python train.py --dataset="stained colorectal tissue patches (NCT-CRC-HE-100K)" --translate=0.06 --num_classes=9 --drop_path=0.15 --patch_size=[2, 2] --kernel_size=5 --loss="cross_entropy" --optimizer="muon" --momentum=0.9 --cautious_weight_decay=true --batch_size=48
Rows from expert 31 of block 9, named by matrix and row number. Rows with one number belong to one neuron. Each number is 128 + 24 x the weight over its row's rms, rounded and kept within 0 to 255. All counts start at 0. Numbers have three digits each. After the name is the row's rms in percent of the matrix's.
# up: expert up (model.blocks.9.mlp.up, 32x32x128), inputs 43-85
# down: expert down (model.blocks.9.mlp.down, 32x128x32, transposed), outputs 43-85
up.0 091:136141104127091110138165136157173107131140107104150125118135139075162110086092162176188136095152124115141073117116108127085142125
up.1 095:142128140137075160142108106117123152244140120145111150109067105129099149108087104149152110099160129128110124144131112162144138130
up.2 101:127131151109070161130114150137117114126152150165096136140220127152112130110119123131154127095114130129125132123186126129150132119
up.3 101:144155130126122119162122141110139168144123130086124093103111137141170121128150087111096053065150130103135114119121125116126106150
up.4 120:149124117123137127117112136114095125187128103194111130118125136188123094155149088204059096145131153150121116134149127104138134121
up.5 075:114129127118104142071150117136134102171107140136130088182159113161163112098084111128124152161123131128151196110135156131111102150
up.6 099:150103140138161143120096134106146132144120149193129145134115135115064071152098154174135148145125149114127149131114134158117131151
up.7 125:126124139142107146125125123122120090201125095145134111086142122199127086147146100113117101130109120138130121123092126163152127134
up.8 077:139159122130130083132116117182110127104140111164122134169072116078155138133186114089173117104132128151103171125172133124107147091
up.9 083:142090168121106116118098115135104188087140113123117131127060146083133140138094155123135101147148123142136137136111093164130159122
up.10 087:108135117107156096141149125090162116117129118148142086104093149105127090145121122146106148140118120125126152119120122161130149132
up.11 121:133111145112228142110123116106089114074128128145134165155083129097149103164125087153135142164135135137141108117114126102140125110
up.12 083:116101114125164135154136129167143134076141108147118102166163135103136134168174108190097138117106118088128137130152145134117135124
up.13 124:112127131142141114149115118135104087126110117109142106176180127044127154165114182102124126128141127114123133118104132082109137127
up.14 099:154088127124084138090136121119155113186151125177116144110073129162143079118139117144118064131129130119125136115141114120137127110
up.15 099:078140121098122125139138131158057155114111117147160150155106132188166119080133147148144141194107128161133133130132131134126088144
up.16 068:131069160124109101154117092102112136103112115105150144161112140113080119169135135162147111143188127099130140122145142139104136131
up.17 126:141102145111121161167118120156130162129141133143118135129134123178178101089125055097159188120134115131130151132141135136124117139
up.18 107:143151137124143140135147105170132134090142125171122107129029133033182150096102118110134104123124117112128186133132117127139138114
up.19 124:128108128116099118145131123093145122255133115118142082124106120153117121140122073123099109116146136124131101123076119140105127111
up.20 101:110141132119104139106136107103184054198113129115136123067100125149090159145148046083111062128132138140120128108137122084130154105
up.21 115:141134142125134118102138137143118106078126140176146103163122146064188147182132120109171084145133107110140098122154144064130101119
up.22 077:133139143135085125164139129112134132161119099151102097133153136201103149124135093171114132110156134107109088122126110134118102130
up.23 090:094136128134119109160113138108168092078066132137127123101217135155120140105146093103166201102130127126128113125128089114141115139
up.24 126:131146129140178145123122137125161084167131134176145147071128133117143092116138158142116102096118149140137074135136126108147111128
up.25 059:161166154122119117121157121109174129094121090128165144103109127133141161127107136118149114130136148105137201136197123158148149121
up.26 088:165155142080110131117164111114123092135115104127138163149107138105177144140122147102112158156131140127131192142139151112135122099
up.27 089:151131142133102148114110143111122105151097159165102155144054116140104118152104116100140051112090143133123131156086144099138145129
up.28 055:156106158095122136180129134103098144126159116084154150103144121090146155158109104144148124126129138161119126158120180129160123112
up.29 107:096150152165117120153128144105133119198106114092147086116111128151137084141107096157124076116164129120119137106112140150104157167
up.30 126:135125119125082107110118131093127071188106127108148119104050121160126114132132085122118076114134127138137154125104137052118126121
up.31 099:123128109150164113137135114134137120130102142109127115152151116141116173147121090139097149115128125117137047105096135147132111140
down.0 090:139138113114137100139110155084089109102140191106127118054131116138156121149107122126135132087129094107168156104145178167088139147
down.1 089:149138141098114103081076115167162128112128141136159161132134105117128123136114133130140164157129101133114124102122131119158099150
down.2 110:088115124150154144144138134060148141112109138117118081120112139145134162149131137130117164105104128126171088172154105126147137161
down.3 110:143136116117137137080110141168152103122098111134157126135129132137132090139138117134157111158140156137127170110108156100064143119
down.4 122:126156115109129107131162119145112142123136185136116122142080088121139144123121113144118143133124099126081134171142114178152092146
down.5 085:149143134176088110180132116139122166153114121149092135138114152154097137143122123097176093162102136141108104095120118126145149101
down.6 090:145113124087104051137125115119146145113147103096129112098131127150126119142140138140145102180128110103112109141140156159127126133
down.7 120:152155121130144101134141101137118175118130116159155123121115124165116174147127091082110114121135124144084137170114106108129083144
down.8 087:138141174121126135145132112141115099145128130109144136133119129110089104166111142144125110154125199129087131140126144163111148129
down.9 082:123125152117142120128116164135110154113109133131109087075114118120116109102136159157138165124120176122117136094158136119144114102
down.10 092:110156111110109112142165147135136125102118164137133183124152148104144138103119153144135108107149106159152154132116147061149110065
down.11 087:143111118060146099128124142149119141147189113147110073087142096112130122141143178134100124103119091121097118149126162146193122125
down.12 085:112102130143172101122149139114117118131136139117136089098110148116155132097165149136118147171159111106119141096142135129151109167
down.13 099:207123143139121153108121099092143094110124074101120089159104160143114136091110121130138107129105147186122155099086148097128155127
down.14 092:139124152114121099107155124147048132122123124158146154110174101157118183122085106157182124111141119113096123139162111095087095128
down.15 081:159101116119132080142215114154099146093170098159096142138139132144116064119118147139195114153105143118110134149091133177095112118
down.16 078:118161151125165128110180101122147114138161120132160132126120113127156120120136129126108071166129134138112117127112127139099127155
down.17 132:132083154138139179104116106144175130119112101128077114116141122129111116118122083111162137139156149127113149151123111127110120116
down.18 115:175155115110185149168130127168145121134153163175142143098094102102113102123131125171136161105103155180112157098097178154124141120
down.19 129:166135130146097111128130128174156117169172130135140164158150120159100147111124084099106135137150150103105152117133109092128117118
down.20 089:142141109113133102134118177160132105136140104136100112137095102109149119109129100097121075139183107091089126119109152058091145133
down.21 109:137159125089171122142156138156105115196141136139143151120124119181149118082143148141139084145136116066149151093131132142098101109
down.22 096:155131127104106130098112114183174171129122152108160184137110099113073113130098090120096113115108126100119136161119133162105120110
down.23 102:156153117165185098087086158156151190093105138085103091119138119108122090142112082160173145117141114119162126088091142103132137126
down.24 117:137162108131181104113115155098097057124130138068164099126134121136162107098114154154115130158148117139120129153169135120100139131
down.25 067:139152111153040113141107144158141114128130105106106140102129102118145151150121159156098157136119130111127127109081136161156169137
down.26 096:120128163118137151179135126117160142136091191118160136123143137146131097141169124144076119135126167107105105157098142154120159147
down.27 095:156150117108058150104126149146155085099166143091147079124133121080116165128135098131143101135090081134130121112136133099149106117
down.28 066:109112107121130117137159114183109119168120083112101113100176117157140116128132119131134151133133160145149119128110077148114139102
down.29 105:162143134167102092125097107147151134103154111118151172172145149107102120082144103155120130111223163102121116117129104101120142090
down.30 135:155140118135103107072096136156154095142106112131138141151148111113138149139113120139121116136163119125136112096120124055118124106
down.31 100:106159118117135134151127156153104064099130133128134089160110102136140094117115128121116124133106119144155131138163186091133142131