From a checkpoint of a small image classifier.
Training: 5100 steps, held-out accuracy 98%.
Data: trained on stained colorectal tissue patches (NCT-CRC-HE-100K), 90422 training examples.
Rows from block 3 of a small image classifier, named by matrix and row number. Rows with one number within an expert belong to one neuron, the router's apart. Each number is 50 + 10 x the weight over its row's rms, rounded and kept within 0 to 99. All counts start at 0.
After each expert's rows are labels from the 100 images, of 14976, where the router gives the expert most weight on average: "strongest on" is what is common among them. Only what is clearly more common there than usual is listed. The data: stained colorectal tissue patches (NCT-CRC-HE-100K).
# router: router (model.blocks.3.mlp.router.weight, 32x64, trained with AdamW), inputs 0-63
# up: expert up (model.blocks.3.mlp.up, 32x16x64), inputs 0-63
# down: expert down (model.blocks.3.mlp.down, 32x64x16, transposed), outputs 0-63

# expert 0
router.0:67 49 52 51 39 35 57 36 50 58 56 59 60 51 67 30 44 60 63 39 50 61 51 50 44 58 58 51 43 42 60 43 58 57 54 28 47 42 40 58 40 62 52 34 44 68 62 49 63 66 56 45 51 54 39 63 39 61 60 44 45 46 59 69
up.11:60 44 44 45 61 61 42 20 49 52 62 52 44 52 47 61 66 39 52 51 43 40 44 53 68 53 54 45 55 46 57 50 42 43 58 52 53 47 39 46 65 42 35 50 60 55 47 46 11 52 61 57 47 76 44 44 51 51 45 47 46 58 40 52
down.11:66 63 48 55 62 54 59 45 59 66 22 41 48 45 40 53 31 68 51 43 48 42 50 54 47 64 49 41 58 52 38 64 49 42 48 68 61 38 55 34 64 57 44 41 36 63 40 44 56 39 42 47 53 36 46 56 45 31 46 50 47 43 39 48
up.12:44 40 57 54 24 51 59 63 58 54 50 46 53 38 59 18 52 66 58 71 62 59 49 44 46 59 45 35 46 36 42 46 67 50 46 51 46 41 55 46 41 41 54 44 52 59 53 49 51 68 47 51 58 41 47 71 56 49 61 45 56 38 37 52
down.12:34 55 53 50 55 47 57 45 48 46 28 53 47 58 45 66 60 73 55 36 76 69 56 57 46 46 57 46 58 37 46 42 50 47 54 61 61 44 42 67 44 35 50 40 41 51 48 38 52 45 47 36 45 45 48 59 31 57 47 40 57 60 67 64
strongest on: tissue: debris

# expert 30
router.30:62 53 42 39 50 43 37 38 35 48 51 41 46 38 55 44 67 45 50 60 46 40 42 40 45 44 60 39 36 64 59 68 65 60 32 60 56 44 63 42 62 45 51 50 49 34 64 46 32 46 49 48 44 64 44 39 59 37 50 58 59 36 61 35
up.0:60 46 45 58 64 41 47 49 45 53 71 52 45 43 56 52 45 38 49 51 49 56 54 49 33 54 48 51 64 47 50 56 49 75 51 65 37 79 48 49 40 33 35 45 43 44 72 43 45 38 58 51 55 57 56 37 31 47 43 36 51 50 50 67
down.0:63 52 43 57 49 55 45 46 36 52 60 51 48 44 49 45 31 36 45 57 43 41 56 44 76 51 44 55 46 52 61 46 52 43 48 58 35 58 51 41 43 71 44 51 41 51 60 43 58 48 63 54 63 43 34 35 60 55 45 89 55 43 58 48
up.1:68 37 42 29 62 60 51 34 55 61 37 49 52 53 55 48 63 62 56 79 49 51 47 49 63 33 68 47 45 42 60 46 63 50 56 64 39 42 43 50 38 47 59 56 39 55 46 53 36 59 54 48 52 47 42 35 40 52 47 60 47 47 60 31
down.1:48 35 40 50 50 47 72 41 53 41 46 42 48 50 44 75 36 49 45 48 43 53 38 45 59 54 65 48 35 48 47 43 36 40 49 60 48 36 46 64 65 39 55 44 51 61 53 53 58 44 43 51 55 49 77 57 65 40 53 46 61 42 52 78
strongest on: tissue: mucus

# expert 10
router.10:67 27 67 44 32 75 52 48 52 54 55 50 58 42 46 34 53 40 58 46 50 56 58 68 45 60 32 32 54 54 65 52 53 37 52 55 59 55 50 40 46 54 43 33 42 40 52 51 51 64 52 61 54 37 42 55 66 51 55 59 56 55 37 58
up.0:76 52 53 48 63 50 44 31 45 55 73 49 52 45 60 71 46 41 65 31 45 42 49 58 43 64 35 39 58 45 40 62 50 60 51 52 50 51 57 49 39 55 43 43 45 42 59 58 52 39 61 42 54 64 48 30 47 49 29 40 52 64 51 52
down.0:66 51 41 44 66 55 37 46 22 52 51 41 60 55 60 36 41 46 42 59 37 45 47 57 57 59 54 49 66 50 54 62 60 57 47 48 57 50 54 26 45 61 47 51 23 40 57 56 45 59 62 55 67 54 49 39 41 62 56 41 55 54 41 61
up.1:43 47 70 51 65 38 46 40 53 41 63 47 43 46 50 56 50 38 55 44 54 41 52 46 39 52 48 50 54 68 57 50 40 65 41 29 61 59 54 47 49 54 39 28 44 39 46 53 41 42 44 69 47 67 49 68 49 58 57 50 53 66 28 65
down.1:44 48 43 41 64 36 71 51 28 36 63 56 58 39 53 48 44 37 57 67 54 41 55 43 31 31 41 44 51 44 49 65 58 50 46 47 40 47 38 60 48 59 60 37 45 49 51 46 64 48 35 64 57 38 53 60 41 58 68 53 49 60 46 60
strongest on: tissue: tumour epithelium

# expert 23
router.23:39 41 48 43 46 38 46 46 70 55 35 41 48 40 45 45 71 45 50 54 42 43 34 42 47 56 52 57 57 53 64 48 71 49 34 63 65 46 43 41 60 44 55 56 54 37 41 42 23 57 53 61 61 62 43 45 54 49 50 66 51 38 35 41
up.11:46 60 39 54 52 45 55 41 33 64 62 54 50 45 38 50 57 68 49 42 52 62 58 56 55 48 41 49 46 41 58 38 63 63 40 18 78 52 47 62 54 36 47 46 49 56 49 37 39 64 48 47 33 50 45 64 44 55 46 61 51 60 60 55
down.11:58 42 41 54 44 62 43 57 29 64 62 53 52 45 72 63 51 50 48 31 50 36 68 55 34 53 32 29 53 39 49 49 59 58 58 61 46 51 55 40 48 48 55 45 57 73 44 52 44 35 46 51 51 63 47 67 59 40 43 53 43 53 46 37
up.12:41 43 51 52 49 60 57 68 48 48 66 36 57 26 42 64 56 45 55 40 56 45 38 36 59 47 55 61 70 55 36 58 49 58 40 47 44 49 53 50 62 54 53 44 28 58 60 42 64 33 51 45 45 44 44 75 32 47 50 63 43 49 52 51
down.12:50 50 47 58 60 24 50 34 40 38 56 39 23 44 53 47 55 48 46 54 42 51 43 69 35 57 56 56 55 71 41 54 44 50 44 41 57 46 42 58 50 42 52 60 32 57 54 43 48 46 26 48 48 65 59 62 66 60 50 38 37 56 53 52
strongest on: tissue: lymphocytes

# expert 24
router.24:49 50 39 44 47 31 36 41 62 62 37 41 45 53 38 52 65 42 38 55 48 39 35 36 48 43 56 42 48 62 64 67 69 43 38 58 70 43 47 48 68 50 62 59 48 36 44 49 32 46 41 51 61 60 50 37 56 47 53 57 50 45 41 36
up.0:48 43 50 50 70 69 44 63 48 52 33 51 52 56 53 63 32 61 45 62 46 54 55 57 54 31 54 47 31 50 43 58 35 62 55 48 35 51 45 52 27 76 52 50 47 59 50 52 51 44 61 50 51 36 55 44 42 65 40 37 49 67 50 58
down.0:52 63 50 37 55 53 64 56 58 39 64 45 52 30 47 45 49 61 30 44 66 56 53 47 47 58 64 50 53 67 58 72 53 51 47 65 50 46 49 68 38 31 60 54 45 55 50 40 34 47 36 49 56 48 38 66 43 58 48 28 52 57 54 49
up.1:78 55 50 62 49 53 49 36 46 51 67 48 47 56 35 48 35 26 51 38 50 54 35 45 51 56 37 61 73 51 56 44 55 38 48 68 60 52 55 49 46 64 44 57 43 61 56 48 78 50 42 42 42 42 52 56 50 62 51 45 53 60 50 44
down.1:40 52 60 48 55 35 57 46 50 54 42 32 47 49 68 75 59 39 51 41 51 50 51 54 45 52 57 53 36 52 49 44 41 56 43 45 50 56 47 41 29 60 42 54 43 58 44 61 48 46 56 61 39 55 65 58 24 54 79 38 50 51 57 69
strongest on: tissue: adipose tissue

# expert 4
router.4:55 27 57 46 41 81 52 47 33 41 42 49 54 46 47 58 52 45 57 55 50 54 43 69 63 54 57 39 56 57 51 28 43 54 51 57 31 49 42 47 46 52 50 19 52 48 50 56 43 69 53 65 60 57 37 54 54 47 49 56 57 53 53 53
up.11:48 43 57 48 41 63 54 58 41 39 94 60 49 36 52 51 51 52 57 55 46 44 54 42 51 47 51 49 42 48 44 53 42 62 39 44 41 79 59 51 44 48 28 34 52 43 45 50 26 43 55 49 56 58 49 41 46 52 49 56 47 49 49 61
down.11:41 70 45 45 58 54 54 48 55 52 65 51 43 38 47 43 49 29 55 36 47 39 49 45 50 48 49 63 38 28 52 70 71 34 58 57 55 44 27 53 32 50 60 53 45 44 57 55 49 31 57 55 56 63 59 57 55 58 44 38 44 50 48 63
up.12:62 39 55 47 35 29 56 39 57 44 56 43 52 48 56 32 45 43 53 51 61 55 54 50 51 43 54 50 43 47 77 54 49 56 52 43 21 30 33 54 43 69 45 39 36 47 37 46 51 49 51 64 57 56 52 62 68 52 59 64 45 47 56 53
down.12:42 51 45 48 54 41 55 51 41 49 40 49 61 28 50 72 54 60 48 58 66 61 44 54 49 33 58 41 63 54 47 42 59 44 47 52 56 64 56 50 41 55 46 22 43 68 23 38 58 64 61 33 45 46 54 53 49 41 42 51 39 45 51 55
strongest on: tissue: mucus; tissue: smooth muscle

# expert 12
router.12:50 65 54 55 67 34 54 52 49 44 59 50 49 51 53 59 47 52 51 56 49 51 50 48 41 61 67 58 50 44 40 74 44 60 63 31 61 60 51 44 25 45 46 62 43 64 56 49 44 28 51 45 41 56 57 32 32 58 48 38 45 58 63 62
up.0:46 53 53 42 73 49 52 53 47 47 32 46 42 61 45 57 63 42 64 63 48 52 48 62 75 52 50 34 44 26 68 47 50 52 56 60 53 24 46 41 39 42 41 36 48 61 60 55 44 36 58 47 43 44 47 51 41 40 39 56 54 62 57 45
down.0:55 62 52 57 63 62 28 53 41 50 53 51 46 60 60 64 55 36 38 51 59 39 59 45 30 63 25 45 69 48 68 55 58 60 57 62 53 51 50 41 64 47 49 36 46 60 35 42 55 46 62 47 50 54 39 55 31 43 62 42 55 46 45 55
up.1:43 44 51 33 70 65 51 57 40 53 45 49 50 52 65 57 52 52 38 60 39 42 43 50 56 51 55 51 45 41 47 41 48 50 51 83 55 57 51 51 56 42 46 51 66 48 46 60 61 53 36 49 38 47 44 47 70 50 52 68 41 41 18 42
down.1:57 64 50 52 45 48 55 48 51 39 60 61 56 42 60 73 52 58 32 48 43 35 41 39 28 49 48 62 45 55 37 50 49 41 54 54 64 35 53 50 54 46 55 45 43 56 63 47 55 62 47 57 51 62 73 39 46 55 60 30 54 44 27 65
strongest on: tissue: smooth muscle; tissue: debris

# expert 1
router.1:82 41 48 47 49 48 43 36 42 54 57 53 45 54 57 47 40 56 45 37 58 58 51 47 43 59 54 51 36 52 77 47 50 50 62 41 54 38 43 58 48 70 55 40 54 46 64 47 70 53 52 42 44 69 48 58 47 67 60 32 55 59 59 59
up.0:53 54 42 55 47 30 44 61 52 49 42 41 54 50 46 49 43 66 51 33 47 56 50 47 46 35 34 53 46 50 72 51 60 60 54 39 62 45 52 47 35 77 63 56 37 48 41 46 70 67 37 34 55 33 49 62 53 50 51 68 48 48 43 51
down.0:44 38 50 54 40 37 36 60 44 40 75 61 55 42 45 44 67 42 50 62 45 53 61 51 46 58 34 70 44 52 58 39 63 53 44 52 47 44 54 58 43 40 49 67 49 43 55 71 49 52 46 73 51 58 57 41 53 53 55 34 28 57 52 61
up.1:33 72 55 64 49 60 52 49 54 39 42 42 58 47 56 47 44 45 41 38 47 54 56 64 43 44 43 50 55 50 60 65 29 42 49 37 51 51 49 45 53 37 37 50 54 64 56 50 71 43 33 46 51 79 51 45 51 53 54 73 38 44 45 63
down.1:44 55 53 37 62 52 68 58 49 51 60 46 49 53 56 38 57 54 35 55 58 48 44 44 50 31 56 50 47 36 54 53 62 43 67 36 51 58 55 41 45 74 50 53 57 48 48 36 70 59 24 55 78 41 46 58 62 40 54 41 45 44 44 44
strongest on: tissue: debris

# expert 26
router.26:35 46 54 45 75 49 43 44 50 55 39 50 48 42 46 56 66 47 35 52 43 46 49 39 43 38 54 56 52 61 60 60 57 57 41 54 66 35 64 54 70 42 60 57 52 26 54 42 30 42 48 54 50 46 59 31 64 46 48 58 51 53 30 39
up.0:45 52 46 51 33 59 42 43 67 55 35 59 49 50 51 70 41 52 40 60 42 50 55 47 55 45 55 41 51 37 47 65 52 45 54 51 41 58 30 61 41 53 43 46 85 60 30 63 55 54 49 60 48 53 50 40 47 44 50 27 61 35 53 47
down.0:54 37 51 62 62 59 46 57 62 64 49 44 51 57 30 45 61 50 52 44 33 54 61 48 37 52 54 53 59 39 64 50 62 37 59 60 61 38 55 60 67 35 43 33 60 45 66 48 49 42 59 54 47 54 53 68 71 52 50 39 44 71 53 55
up.1:66 44 52 33 56 51 52 40 50 58 68 50 64 42 63 51 37 48 60 41 56 60 56 49 36 44 39 53 57 29 28 54 55 56 54 42 67 59 50 64 46 74 56 47 67 46 48 46 61 37 55 42 46 31 51 43 51 57 39 51 59 36 42 51
down.1:57 42 42 54 50 63 31 43 34 57 38 46 43 52 35 48 27 47 39 50 56 64 42 57 70 56 61 55 53 47 52 63 47 51 64 52 49 44 52 46 57 69 55 52 42 25 60 51 52 64 43 40 39 41 44 47 47 48 35 65 71 56 47 54
strongest on: tissue: tumour epithelium

# expert 18
router.18:43 55 51 54 43 07 55 64 34 61 45 63 45 42 53 47 65 56 41 48 63 53 47 61 44 53 41 52 70 72 34 60 60 50 43 52 43 56 57 53 62 43 43 50 41 44 57 51 40 60 51 49 50 36 56 49 51 64 48 46 53 55 53 43
up.0:59 57 38 54 47 61 48 36 34 48 57 45 50 42 69 39 54 69 52 75 59 51 36 44 44 33 52 45 50 59 34 36 56 68 31 54 54 44 54 52 59 58 55 65 31 53 59 53 58 55 31 45 50 55 49 43 60 46 56 55 50 41 40 39
down.0:46 58 51 43 60 45 69 49 45 39 57 60 50 53 52 58 48 34 55 45 52 53 38 54 54 44 51 45 24 43 45 62 49 51 47 48 52 39 35 58 60 41 54 36 58 53 36 14 50 60 79 50 45 39 52 61 45 35 56 50 60 50 48 55
up.1:65 60 42 61 45 56 53 52 56 51 59 46 50 53 42 39 40 47 66 69 57 52 60 44 58 46 46 61 44 36 50 41 28 34 68 60 50 54 48 44 45 64 43 59 54 47 21 56 53 30 58 54 44 34 50 39 64 51 53 44 55 52 34 62
down.1:73 52 39 42 55 46 60 55 38 52 67 43 54 47 59 43 37 85 49 57 42 49 44 57 53 52 55 53 63 47 54 51 65 38 58 49 50 50 53 44 46 50 46 58 42 59 53 58 38 48 36 39 57 79 59 37 48 48 42 29 55 44 49 59
strongest on: tissue: lymphocytes

# expert 7
router.7:25 46 47 49 42 67 46 56 46 52 34 45 47 52 42 46 67 44 40 59 52 49 42 43 55 43 50 47 55 74 64 38 56 57 46 60 70 36 47 51 63 44 53 59 53 38 46 54 33 39 49 58 46 41 50 30 59 34 56 64 49 47 33 39
up.0:56 58 58 50 45 61 53 33 49 47 59 54 49 51 36 52 38 45 58 27 52 48 53 63 33 58 46 40 50 70 66 36 42 48 54 59 58 46 32 50 54 57 47 27 52 46 37 48 73 35 44 63 62 43 43 68 62 58 50 53 54 58 49 51
down.0:54 50 53 46 28 42 47 34 58 53 42 48 77 61 62 61 48 55 64 51 43 46 53 61 47 53 32 36 39 45 56 65 54 51 55 52 61 56 48 64 76 38 56 55 46 53 38 37 48 43 56 37 42 58 41 42 39 47 57 50 44 37 42 31
up.1:63 42 41 47 56 48 53 47 39 57 50 44 60 47 45 48 45 34 64 49 46 57 49 57 41 65 48 41 40 45 43 52 61 57 37 54 59 48 48 40 37 52 51 73 45 59 59 49 84 62 48 64 61 57 59 42 53 53 23 62 49 32 46 40
down.1:52 28 52 40 59 49 49 52 46 50 62 48 51 55 54 62 63 47 53 59 34 56 50 53 35 49 33 43 65 41 41 34 36 48 42 44 48 57 44 62 42 29 45 28 64 54 36 45 60 55 73 63 46 50 40 31 44 49 48 61 46 61 56 52
strongest on: tissue: mucus

# expert 17
router.17:32 53 51 38 50 57 56 33 50 48 63 47 52 66 61 47 38 59 65 57 53 47 58 53 52 33 49 44 36 36 58 60 58 53 61 38 57 41 56 62 58 71 45 57 39 63 57 50 75 53 58 36 54 31 52 40 42 68 43 43 49 55 58 54
up.11:53 47 42 43 42 47 47 54 49 58 46 49 49 46 65 42 45 37 53 63 48 54 46 48 42 44 67 41 42 56 72 50 60 56 52 57 58 48 24 44 25 66 46 43 68 54 57 48 79 47 61 36 54 58 47 62 50 43 51 69 50 40 41 46
down.11:49 66 53 48 47 38 47 41 43 56 57 52 43 39 62 56 54 57 53 38 31 45 58 53 44 44 33 59 47 50 71 48 66 39 55 68 55 45 38 25 64 46 47 39 54 41 50 47 66 51 38 56 56 56 44 40 43 57 53 38 51 55 77 64
up.12:25 47 54 60 38 30 47 38 49 55 60 52 56 54 39 45 55 51 49 57 54 52 50 50 30 52 51 52 43 59 44 61 66 37 52 44 59 50 58 57 62 56 49 56 23 48 59 48 41 30 50 38 55 26 52 49 34 55 49 49 53 69 53 65
down.12:67 54 47 48 52 33 66 52 42 41 43 50 53 46 35 61 51 30 44 46 59 60 49 37 48 50 63 45 53 66 42 50 48 61 33 41 51 63 45 62 67 62 40 40 32 65 46 46 49 48 48 36 30 47 35 62 49 48 57 50 64 38 53 64
strongest on: tissue: smooth muscle

# expert 6
router.6:55 48 35 49 53 44 39 57 58 56 44 49 48 50 39 56 72 54 46 56 57 36 46 34 49 47 55 42 52 62 71 41 56 39 49 60 50 46 64 46 70 50 51 62 36 40 59 38 17 53 54 48 63 46 55 41 66 51 46 59 46 48 31 40
up.0:78 51 51 47 29 60 54 49 56 62 53 46 57 36 62 57 58 43 64 58 48 48 47 49 46 56 55 41 59 52 48 51 57 38 52 63 50 54 35 35 31 40 49 50 58 51 54 46 21 42 69 46 61 75 52 46 48 41 50 49 50 36 48 47
down.0:64 39 36 44 40 60 60 53 39 45 47 39 47 66 39 65 33 40 59 54 56 58 43 52 49 48 66 39 42 43 47 59 32 42 50 54 49 56 47 59 58 58 32 42 47 67 46 45 65 54 34 51 53 33 48 71 46 38 46 72 59 48 56 43
up.1:24 44 38 59 59 30 49 58 43 44 55 49 48 52 37 65 55 79 48 46 49 49 43 51 70 51 48 52 55 62 52 42 46 51 48 56 19 42 60 54 66 38 55 61 73 45 57 52 38 53 43 57 55 49 51 41 58 53 53 53 56 50 55 49
down.1:58 47 45 56 58 50 55 36 56 40 62 52 35 26 63 37 46 55 51 65 45 39 55 43 35 65 45 48 46 52 53 56 42 59 44 55 57 38 51 38 42 51 64 62 45 28 65 60 47 57 35 70 38 74 59 49 48 51 55 41 44 59 50 50
strongest on: tissue: lymphocytes

# expert 27
router.27:51 47 49 46 40 43 36 49 62 46 56 52 48 45 54 54 57 57 33 48 48 31 50 49 47 45 53 48 46 53 49 64 66 49 38 57 80 46 68 64 60 46 56 58 48 21 57 49 40 53 50 61 55 57 47 39 60 42 49 43 44 28 28 44
up.0:39 52 49 47 38 58 47 40 55 43 36 50 53 46 29 45 52 66 48 41 42 49 50 47 45 59 48 54 42 58 24 45 58 36 81 52 76 49 56 52 30 49 51 40 49 50 50 53 56 48 55 68 44 55 50 42 53 49 64 43 56 69 36 51
down.0:54 47 41 57 54 53 54 66 39 56 52 62 47 43 48 41 40 51 56 58 47 49 42 36 51 49 55 48 43 42 41 50 81 49 44 42 64 42 41 49 56 73 42 34 34 53 49 61 47 57 31 57 31 66 36 48 32 47 48 45 51 41 37 67
up.1:59 52 47 67 52 66 45 45 51 48 45 54 48 48 32 64 38 48 29 33 56 32 53 55 39 46 42 49 54 82 24 61 57 46 57 58 56 62 57 47 34 42 46 52 55 53 45 47 52 58 45 56 51 49 55 38 56 50 52 56 46 69 36 40
down.1:67 59 49 47 43 32 44 64 54 55 59 52 39 66 52 43 30 38 51 54 58 46 51 44 52 53 45 65 63 47 44 60 74 38 46 45 53 44 45 43 57 60 51 61 21 40 64 56 63 47 47 46 49 66 59 48 46 59 51 44 63 49 38 67
strongest on: tissue: tumour epithelium

# expert 15
router.15:54 56 35 40 35 36 43 44 63 60 53 33 45 61 39 25 49 42 60 58 53 58 41 55 52 46 43 42 49 39 75 57 56 44 39 45 39 51 42 43 41 58 45 54 58 57 39 41 55 68 32 50 59 58 50 59 43 40 45 62 44 45 71 58
up.0:45 57 49 47 62 48 48 39 52 49 39 50 46 55 33 31 66 55 46 39 51 47 55 42 66 64 63 55 73 42 61 48 46 33 60 42 32 45 36 43 22 57 57 49 67 42 51 48 45 54 58 62 46 70 62 42 49 53 50 57 50 55 58 54
down.0:43 54 49 60 56 65 58 50 52 51 41 45 39 51 51 62 53 54 53 42 49 59 35 32 40 59 38 52 51 41 37 41 58 42 57 48 42 59 45 51 61 40 52 56 49 91 43 50 57 48 31 30 57 56 63 57 42 42 55 47 58 40 29 49
up.1:38 43 52 37 57 56 49 54 42 50 62 54 55 63 61 51 49 48 55 63 43 47 53 51 47 31 45 41 44 51 36 43 50 68 41 43 58 40 36 57 44 75 45 47 64 68 35 48 65 31 42 36 46 53 45 48 47 58 40 80 55 46 44 44
down.1:48 52 45 50 40 54 34 54 51 47 55 60 54 46 58 59 80 39 55 38 30 56 66 53 49 54 49 49 45 57 61 39 44 39 49 65 47 51 42 54 33 27 35 47 65 46 58 51 46 48 43 60 60 68 54 40 58 54 55 48 29 32 53 43
strongest on: tissue: cancer-associated stroma

# expert 20
router.20:58 33 57 61 62 72 61 53 37 41 44 55 47 44 63 61 41 62 44 46 57 44 45 42 57 55 61 35 46 38 22 32 46 62 59 48 51 41 55 49 54 63 60 34 56 58 58 60 63 40 56 52 34 55 39 48 45 62 60 47 58 59 49 46
up.0:54 54 46 39 41 58 46 43 56 48 55 48 53 60 42 42 46 47 58 57 45 38 65 47 56 45 38 47 38 40 62 58 48 75 52 47 70 50 39 55 70 60 59 70 48 57 38 45 47 54 53 39 53 68 46 52 29 45 61 35 49 22 54 41
down.0:59 46 58 48 43 73 35 57 45 60 46 51 56 55 50 40 63 37 42 43 54 50 62 45 48 52 47 59 57 46 63 24 51 54 50 44 44 54 61 53 57 31 42 54 57 67 61 60 48 47 50 57 39 60 49 41 71 25 42 62 52 62 44 33
up.1:31 35 57 48 46 61 54 49 46 46 62 47 47 51 57 66 62 19 57 81 54 39 42 48 62 46 63 41 46 53 57 56 53 66 47 64 34 50 53 56 58 45 40 44 52 59 35 54 27 51 52 55 56 41 43 44 47 47 49 51 51 40 59 42
down.1:62 44 51 61 57 53 46 52 47 54 90 51 26 51 61 41 50 61 49 55 38 35 62 45 44 53 44 60 61 61 56 52 59 38 55 52 51 37 57 44 49 48 54 49 52 50 56 58 27 48 35 40 46 75 56 54 48 54 58 45 43 52 51 41
strongest on: tissue: smooth muscle